A small image classifier, trained from scratch: arch resmlp, held-out accuracy 55%.
Rows from block 7 of a small image classifier, named by matrix and row number. Rows with one number belong to one neuron. Each number is 128 + 24 x the weight over its row's rms, rounded and kept within 0 to 255. All counts start at 0. Numbers have three digits each.
After each neuron's rows are labels from the 100 images, of 14976, where the neuron reaches its highest value: "responds to" is what is common among them; "patch colour" is the nearest of a few named colours to the mean colour under the peak. Only what is clearly more common there than usual is listed. The data: photos of plants, animals and fungi (iNaturalist).
# fc1: MLP up (model.blocks.7.mlp.fc1.weight, 1024x256), inputs 172-255
# fc2: MLP down (model.blocks.7.mlp.fc2.weight, 256x1024, transposed), outputs 172-255

fc1.498:126111122147082143159121134108155113160148113148178161114164158124146167118180121123147120098080147150170125126109139111096134127143117146120145121116100156112075149122106139095121116160150153093180087123120093102097133110088099134138146089131131122118
fc2.498:150086156098130128115112106111121158125142199161140132154100091119128123145107142149162132182125124129102118115114173144115131137109136181114137128160122174152119138085134107089125131159096096114109127103141088109140128120113149099122146096145159140167
responds to: phylum Tracheophyta; kingdom Plantae
patch colour: grey

fc1.501:148088137115111123119137138182112125109147119151096066149146136145179127121119119142136158141112121091157076137185140147149126129101100150136143138153111136121134128154151114117165115105091136083139090079158118127148142148149104138123092120112140134112
fc2.501:111138127106111097113118147127151077158123132155153130127180094147108143140144103126112103119126149166130126092103098121129112161103145127100068110130088151127115145104102103086150144119116124078124130108078107108120102160114153117175152081108132117106
responds to: class Insecta; phylum Arthropoda; order Lepidoptera
patch colour: brown

fc1.87:127124150140133135142139128102162092118144140100096122139156193144191111104150131183118153136124139130143102140125114105136123143157141160115182128127126143156122104125115124120145149109103123084162084133103128075131137135119106157130133097119153086149
fc2.87:129139081103099122121092138135149147124095147139169159098140083120127109140086133053089161129109104197114121155113095136096139166132119101094105111166099115113127150156178141130119147108142099094149163134121127131125127125122112140158106152130100130155
responds to: phylum Chordata; class Aves; order Passeriformes
patch colour: grey

fc1.466:113106138152119120128098057140093104140095134144125150119115137147182137120145179166117146107175146122119121159113129134110113197118101132137118125123074152130096127106096145132138107066142119144137090110097112137142147112105135138142138123162170136151
fc2.466:071174136113128133117107120155111098128154101120127156149077084120096151134116101155137141132110128085140118078165131109133125112157147166140146071129138069123133130152115125148143141138130129131139100143100115114124153097104130113110142099122068076118
responds to: phylum Tracheophyta; kingdom Plantae; class Magnoliopsida
patch colour: brown

fc1.127:122140175169114156111152114104170124103166131109130138126152134118182126104126122088129157107128135139127121112139171119100134106130087083087163125172133125127150131100152127079119142121157179114116085128156113090192159076161104175119129095128149157143
fc2.127:096124114104118171102115128127104108105135146146149106138125121116137135108070100087134077161097097123111128185113139109115141118077137136145109160146185123124147128141158108158141132127087157113137166157200165123131112109090138099103174165137109155126
responds to: phylum Chordata; class Aves
patch colour: black

fc1.752:128096131137112109131162159123129126098134184129141146114176168096131162105135110155117086105124097141187109134087123111136186118122130147114151108145132106095165087122123094074115150138170157128147117112096151123098133146105124133161123132139126109120
fc2.752:135144111109119143148099104113172066105094124098133122066133158144115171150092143095143146167109100102139110143110171111128164168123128121112158116154132130133139089134124120125134150127106131114123178107125165152139128119142131116154118114152111110125
responds to: class Aves; order Passeriformes
patch colour: grey

fc1.381:126088146123094155140124117112153118153138117107129129157150162159119150122162121145116130125146106165165097185112129098091140177130159120115174152140137147105144108090151120150109183114139154123132145153180113169116106109153136166122127161167132098161
fc2.381:141080105132119139122129088115125148137144130149140161168135149115138166125144151156131124142109153175144152151091184141122117153148164151132140104111178182098129094109139100104115107164104145152107077124086120115145115143130100117185119103136173136174
responds to: order Lepidoptera
patch colour: pink

fc1.699:108091130140101108119115131129134095121118147139103136130116132158224101144107143110140114136126112117170128136150142148174120146122116159118125097155121130129103158149116090105184118125084110110138115084140118093138129149121126166114118108119147133170
fc2.699:133157091107163137208121103134131099175147098142132148098158132135127099132151131129106153130096165135148150127077123118119107104088160106087098143119106090104087171138141130096127113135118150066114143105085118075099144112083126128179123146130095087089
responds to: class Insecta; phylum Arthropoda
patch colour: brown

fc1.627:140097153127100085137151135129158124149112134145175113116109110145155143108149154162124098135145130110127131152091135142142138146122127154145152111126164165106143158116155095100082138127156107126076101085129106153132164157116109147103103093102139158131
fc2.627:118135152119117089114136031140118166180148082158124137131164118145139096125140120140136156141109131151163094139129154122129112115064116078163153136124104164095124157116117151144131120131193152087140100103142116126093099122112136114150115082186143100107
responds to: phylum Arthropoda; class Insecta; order Lepidoptera; family: Nymphalidae
patch colour: brown

fc1.476:139142139137085135110147120116131133166135131135109184139196141132153107111149158122112112094148149126147127074134150158124132099116125113088099151102135138122074146133075116146132143061164151114107120126123115102149155091109166124122101111133163133156
fc2.476:147143078130121109115120139107115163169123115138135180120132156082102135052154180131136130108156142125136111102140132095121164157110125109119110129105101117118139135108126122115118125145117126170113150155159135137127113124112136150105185128087139099120
responds to: class Insecta; phylum Arthropoda
patch colour: brown

fc1.216:157126103128130103111132117157156130107156118099130137147151122124118159090125212157120066068118174147120143074135165156146134114152147087071094147138146154077128110128107098088145147131129115117135137089162154150164141147117145138156155115091157098117
fc2.216:139124106084126116096127170121132121128140142145119103140079134146146116126102142158149098144131092133158145145110147136135131126123109173109146099137129119114142098145164138223116182129146130083123117116121149094134142146142129111129093091112085175115
responds to: class Aves
patch colour: cyan

fc1.80:105124107154152131127147147108127153122163092149119111200131105121141107098130137142106146117191128119160127076152137151150145153126123143107140140093119111122151124147173152062099110088161099131132124114137112153121109155121120137125126112122145134141
fc2.80:130115162170128111128171113135148125115140137171111179121103151093127160138174126141120114129130143117117127140140101166123103129130155134149120113114126109147112142135137144164180150120165152131134095134118111162129115065098134129171123118174150125142
responds to: class Aves
patch colour: pink

fc1.88:126116123140119103136160126144121138142094114131138109127103121167123165146157126162129112118104172163161137105104150151084111163166178121136112135177126183110112128108150168128142097109120148108131118120114146155114127117085107171120091141168154087164
fc2.88:127149117077147109161106141138125060138126115123098075122149115128102075108098128098131199127135103126136123111121157136119131143154118110142094124126097112125111114127147126168090121131139137115133164134147128152109091137082147128123146133134093136115
responds to: phylum Tracheophyta; kingdom Plantae
patch colour: grey

fc1.145:121097107126167128163139132083102144094128127152151141154129133171197097145146153094138150120119105115143118140134128129138110159111134110148131139130150158141132129106136084038139143109109134128127102138123144108159154110083089103132141148122119139106
fc2.145:159125147152129155110137120146096122111159078127119142131112119090119147106112119136168093125110116137081119129113152113102124150134150163109112118109168152160130115127089119169161099134128146124136159123141098145154170125107137166163147128107150084155
responds to: order Accipitriformes
patch colour: grey

fc1.341:094147179133118140129136110122144132105115128132137114141127169082128138145131114149139083154118117190146148146082137158114162153091124115122103114157102115122149132132140109098155123132143138118134103119121172147108140157113128155118092128156123115114
fc2.341:150137147111150146145161200120089105149083163122128123138119143138151127121166155151137099146103123125116119100149137094175131124073113174151151061119125075172164094113131134122147121105184104132111134119150142175137146097135103087160111131132100132071
responds to: class Aves
patch colour: brown

fc1.167:119129158161098127153122094132127133160149163111138156159111151152165125129151117107141120093105138116131132137136190144134153136117114091130118110139109129108158151141172120117138145137149157110125124119133149110140149154133153125129111128166176143147
fc2.167:139132110155090128161122123122149106158103155100129142147131146167131121126116100163109155093152136105107108096143125094129164105140143114115196053147164135111199081138117141098154156134121139157145099204101154118139121154115132116133114089109070133076
responds to: order Lepidoptera
patch colour: brown

fc1.264:123140164168111126151143106152131118106129146122156165151095109102133149087115140131183157096129162116121138143112179140119139133101116070077135128155100153121151144108178138134137134112089159135107136098132132107163126110114086169068152105165145112150
fc2.264:141145192122132145114184113133135126121115104119121115172157107142158162178135105144149109137129158111133123138191103089184153120109133105117171088122162110124152084116108118086140096168104112155106124172163149175141133137115093099199152098084154118090
responds to: order Lepidoptera
patch colour: brown

fc1.29:124110131154117123124090111128143110134152147129124139140106153127129179150152194148128103088135163091106141152128114138133126143182155114120095142117152155093114130115095099117177135117129098144135124128122114172112150103171127109129120145123144122120
fc2.29:097159145091128109115116118124099120135072144146115078135109121107132095061107110101094156161119092131173112188142135136123127116137133124131141144129094134086140121111120155141117109140132085133140133121110125100153125135142150116133127111142120154131
responds to: order Passeriformes
patch colour: grey

fc1.95:119143117210157144122183078130116153089115116147102143183089115166160088120122134138144116135142145180113117107110124142133114141112111125138153169129115139145123177157160134105146121115121121129136120120107163141124130115131098136108084130117152116124
fc2.95:139151105160125133131152131121133116135174087092120128156156155132144113126181147145125137128124101095143109097091128142139105154135128140147144101112093142090153129123113140095117104143162106107123095133163120141167138118137141144108153124172116140161
responds to: order Passeriformes
patch colour: brown

fc1.435:135102137158162184141128107084129150109094096177122150120167132139116164142132126156147092143118117142163131094111092098154137146158089123145128161126133118116117128131151117061090112086165143092120128139143125146102128110113164083125121141148132148116
fc2.435:094134210124115136128160124118134147144156096147105112053080105132094112137130108183151143165142129115134100159094122169098144152096160135113154109120153141145136139123086130054151116123088165133130123154124113148154101147136125131138137123127150098075
responds to: order Charadriiformes
patch colour: pink; white

fc1.513:139121123155139126144111114110126120103132136109152146159161154116121142071129123125137157081140133155093118128124134121157132091121091113091161142157111192136126141099101099077143127140154138165118127111107089124111120121138098135146127091141157093138
fc2.513:104107145128155100149162128143135079157121088126145124106132127168135090173153133103114171062117163138138129136153128154127114144091125109100103172171097160109106130156126144151108136150120136117104102145129125143160073130160108148097122155138149149148
responds to: phylum Chordata; class Aves
patch colour: cyan

fc1.547:130109125118140132157118116116125160119106103138155114145106109148129147137148182181164118144125132195150103139137157155125116167122140146133127180127101143056110110143172128071115112116124128123142101142145122181107124144131096116135112132153142123122
fc2.547:194127136147119144132127132142177161116142097118112145125116129088147129102102153148159126174149139118167147143088068140126130091148125126134138167087133133134085210146145133091147104116122136169107131170148091141130118128147146133104161117111132123142
responds to: kingdom Plantae; phylum Tracheophyta; class Magnoliopsida
patch colour: pink; white

fc1.463:110109119141121129140098151144142134158097111182191096179136103151169121128141192146158140089153175136182153122112115170106124116118104126114129133113092124133107146138071115129111122128147135153129130104132123091144143157081120169120152100145129149186
fc2.463:155115121154154097116147136115157162164115158158122176136095154092139125114119153089154135109124147118140116139133127113124173112128172141130135124107151099162088139127191115133171119119113120183147153120110101101115136160129115120127128095138103127156
responds to: class Insecta; phylum Arthropoda
patch colour: brown

fc1.665:131110118161100095099139073144164141123092103147114083124199152114117151134160140150127133099128140124192151096128170117183133141118128095104129130176140136076069143122158157072118108124097162139129132118114133119202122125167150178136117115142134133202
fc2.665:120146141107151143108146117122099158117108131146147145114152131092117072143064097109115167123118101120085132135159138144128109118116131137131069133126143142118134132116113116146127123154122119138106209140132116119121105126154130098125133181121068116106
responds to: phylum Chordata; class Aves; order Anseriformes; family: Anatidae
patch colour: grey

fc1.649:140104105124121107112171132153132099134125115145140155111173178126140155135168158123104098095124132162134116142122126130137166136118131118104146140097144113105153098133065103077106114162140179122130093139122136108120125136107125159195131106125125107111
fc2.649:134097123124113141142121094108135073110096119113124089083115172170126160171055106134136166135113101092130126161107144110138174168093116147106179156170129138127129101116074124113126162153096100086105143095125163169124136133109124108161134140120083096156
responds to: order Passeriformes
patch colour: grey

fc1.645:138114124158100143106170094097157142113111125130125105174127139137139104075127156179126122128102126151146110073087147101108117098129143118121142143164135113143112124099136120121141121120127092164130103131130129099192146108134125134101028103103137090142
fc2.645:117111152176168097163078089115115080153126051130098134114110129131142115117165157140112166135124109119129128102086133155127127195117147136140099137123160162124087137107110147083100119097121134158128125127092132146092127148144121123183151170149133083117
responds to: order Passeriformes
patch colour: brown

fc1.506:075107105143133149107133112124162158134183143081102159149131128161159106136142151132130157157184124157151138175118128121066115117085126134125161140115122136135138093090108138126138162096190104154128110142113147108126175120092106140155121119167118116143
fc2.506:123107121106112132133118123127119077129082146098133141126071148126140182153148098142147129119076137105142105134152097135163134106156118145163095133160121168116133137128134131139094157165122128135110114102100135155115103129131130116167083117115140117140
responds to: class Insecta; phylum Arthropoda; order: Lepidoptera; order Hymenoptera
patch colour: brown

fc1.561:133129112130128094112164089173161120137147125107130145137139123108115156111124198142128085065149180142153130085134155154155126115165147082142103151115143132100146129128104133069145117131148111127117125124167136161160161096102102124137139108147163093112
fc2.561:138097126095132105106079148136125122140130138131144116103095153147157094123090122169167133143134076118143132141105127130140135112123132185122132134149131107123125078134134158160100170155105095086110128123121138071144148141119111086144100106087056157123
responds to: class Aves; phylum Chordata; order Passeriformes
patch colour: white

fc1.243:152149152150144148115125131147144149114115109173111094138147127111178121141111123135102143104115128172128160158119110136153168114123154115095121127117099097134101134118146093086099123114108153114129092124125108077145147113122147145132073101129112143153
fc2.243:131127126149133118170112136173169122136133185153104114110130128123106126141121122165129134130150113098151105154094128147125161131105118131140130131131126156099123153130125120128114107165103115152125154098120114103126122112132121150139152116128135135109
responds to: class Insecta; order Coleoptera; family: Coccinellidae
patch colour: brown

fc1.407:162122165141097087136142180120095123101066151115111089159144139168120133121163141146152137109112170162113174126096120161132135128118131114111105134150121191105133165121112117129176132093141170144147136124145132117085149101138120104146150117149128120167
fc2.407:142114109138113132163140091109141150111118101101132155164154105116130148161120164128163109107180169152133127082076147134172149146080142139170139099122177122099128129106116138148083043109139131161118100116083164133104139107171136120128116091187125120117
responds to: class Aves; order Accipitriformes; family: Accipitridae
patch colour: pink

fc1.433:093093164154117140086119154141137137107119088162148105188170138127141136140169144149131102141137092121141128138131140151120106127112125123110117169150145101126163146091115121079152103108117125153086110123131157132124129110145117162092126138129139121121
fc2.433:145133112124124101131165054079161107125129100164129122167102154135125127107150139116149129104122145122147136130093113109121129137107113127150162133145105146110169133133126138154112091173159134134138131152128115159112146148138130108137107128147171149063
responds to: class Aves; phylum Chordata
patch colour: grey

fc1.23:141140105156170088163172144121133096158101165111173083139134103117159172104127164149113135120119136148119148111107106182090141169113108104097118102134074165145094114161152147106113094151151140139129136094123139106142169128155148130124127121126151151169
fc2.23:109124098145116123118179143126128128162175115131113144086130137095080136073135174131123135107134124125182122121082154110134133161172103108130107122089107118137103131134124135096145133153074121125115152130143125100095114167154134145127117145147158153082
responds to: phylum Arthropoda; class Insecta
patch colour: brown; black

fc1.458:188116108149107154115179106147154142116188129083116169180147156174146124133151148116145163110136152129138112135133130146142148117109148128083150117143146145136124120100108117168157119106092105128163126137125131096137139155102117169168088100102119124143
fc2.458:146120108144125124087107166122157132131108193085137082076072082134126145116081129134137125166134137129119121092099105134159110129174115136126127122114097141100149130138126115068114145151122142168099145134152147158142094154145123109138208118118135114116
responds to: class Insecta
patch colour: brown

fc1.522:121134184168111119133133102100143139103131129108136153154142134130129124120130141111115124123140120127125114096146103115100131195156138082115129097141129103103139104117101124113119087116117117131129133112090127163105115174142126118109152119152138176150
fc2.522:107133172134116124131099108110096104112128140127107173101134141142127090110122106124133146131146142156075132134083120139108097148145148141152130154120152117136154129125102173125110126119137158125122136123129128154093114056142134153183110161170146145154
responds to: phylum Tracheophyta; kingdom Plantae
patch colour: white; pink

fc1.118:121103139132135123114179141117121143107149104139111119150170113123134133119142138135136109109142104140131108092148127143169124124149130142146151107147109142131155152133132136071154136081179124149148099145097153161112126163113100140121137139156163108124
fc2.118:139130160161141135133137073104123132113114124124130104149102087143118137184157152139091140111087145153140122140127134195141104152123117092176146148121125183119118120116138144138148118122144137129128107110104134185109127131138156125158092121177159148095
responds to: phylum Chordata; class Aves
patch colour: grey

fc1.688:153096124112116101119096130089146107123116133094122132123164105144137118134194142150131132142138159149110138111096122132129124179146119144127161125173153121124099150088097115094116145089143157157111092140124107105153159092110136128117107110134109171156
fc2.688:158137134162130104152122103124126170144131135124128168138151146159142149162111128092147140068114137139093133126132122134148124157102130158112168115132086117094137111110146117147100108179111118136098130135136140159099103120164131142140144118155103105124
responds to: class Aves
patch colour: grey

fc1.10:107127133179097126112087105087149135111152129130153156133099109087156154123119144143135112136132153154153140148113148126115136128121116113092137122188117118131136136123143080099113145122122104132141136080127112102138103115152154129074101129162152136138
fc2.10:168113127114164115154129142096095140131098179114142117131151115127134147128130139141171161130055092116104147133142168135149123113085082149121130106134128115132160092101126108162118111122133179093115145102142153107130138177131143116099115120114144072080
responds to: order Passeriformes
patch colour: brown; black

fc1.68:121124147145101083123154077128154119129092094154149138130140123153123158114162184138105129126128121195164172113092169141129147129133147065094077158126122136066126133126144125103121086141129118121125140103129082161118119091114111179142119134106149114152
fc2.68:106087129132114143077158149147111153103161095126127118157145111182126132099120111097122147130109169072096157093147092129116101098088121119108070122098127144150116144133147125162111123109092100110138124114107136116135096153148116118134114139121168080104
responds to: class Insecta; phylum Arthropoda; order Lepidoptera
patch colour: pink

fc1.637:118111136149124152103097155136114080080131151142132108174134170162154120122164160160122127153126103096168127144136115102128133132082112154131131138164080096119114115113126105121128110147103145154124147105101129103135158101163112121091061119157121160164
fc2.637:148109132123112119164158122123158123165093141127161113135172096150146116099150121120158128114127134131088137102122134148061108134082134119120142134127147102088128167121152119130128117117173098121146112129095104090131112070123116138138107119114115097095
responds to: phylum Arthropoda; class Insecta; order Lepidoptera
patch colour: brown

fc1.336:102132073118125101110169117096156161154179090132101148153171146126134160109144134183119120091184183118115128087149124112107131134144155147111153161133131153076125107061158126092105099094129158121148112109133121141154126137161114160138116125124168082126
fc2.336:142101100104103115155144131142097107137127110131109156100144096122116147159092137119096138156121118128068121127174112153153110095106149135079112142116149112147124142134144135131163117148113116118121157130091141113123138139131142125127130176087090099139
responds to: phylum Chordata; class Aves; order Anseriformes; family: Anatidae
patch colour: grey

fc1.41:111099124108111127131161087150117075064106162098084142163146129153133110162147163106132138143143144108140134151140145156111161139137101128129100128128070109134105118105080138124160114068189129126148136112141096132108160116115123135158097145125138108122
fc2.41:106172122154099133105167161142124143122102125122131124117096093120083187141167108168095089089089148094146131127124145148116100120154107153098137113126139122120081135120160120109133157145095155146164078095121150078116158115137140113133112121121149182161
responds to: phylum Arthropoda; class Insecta
patch colour: brown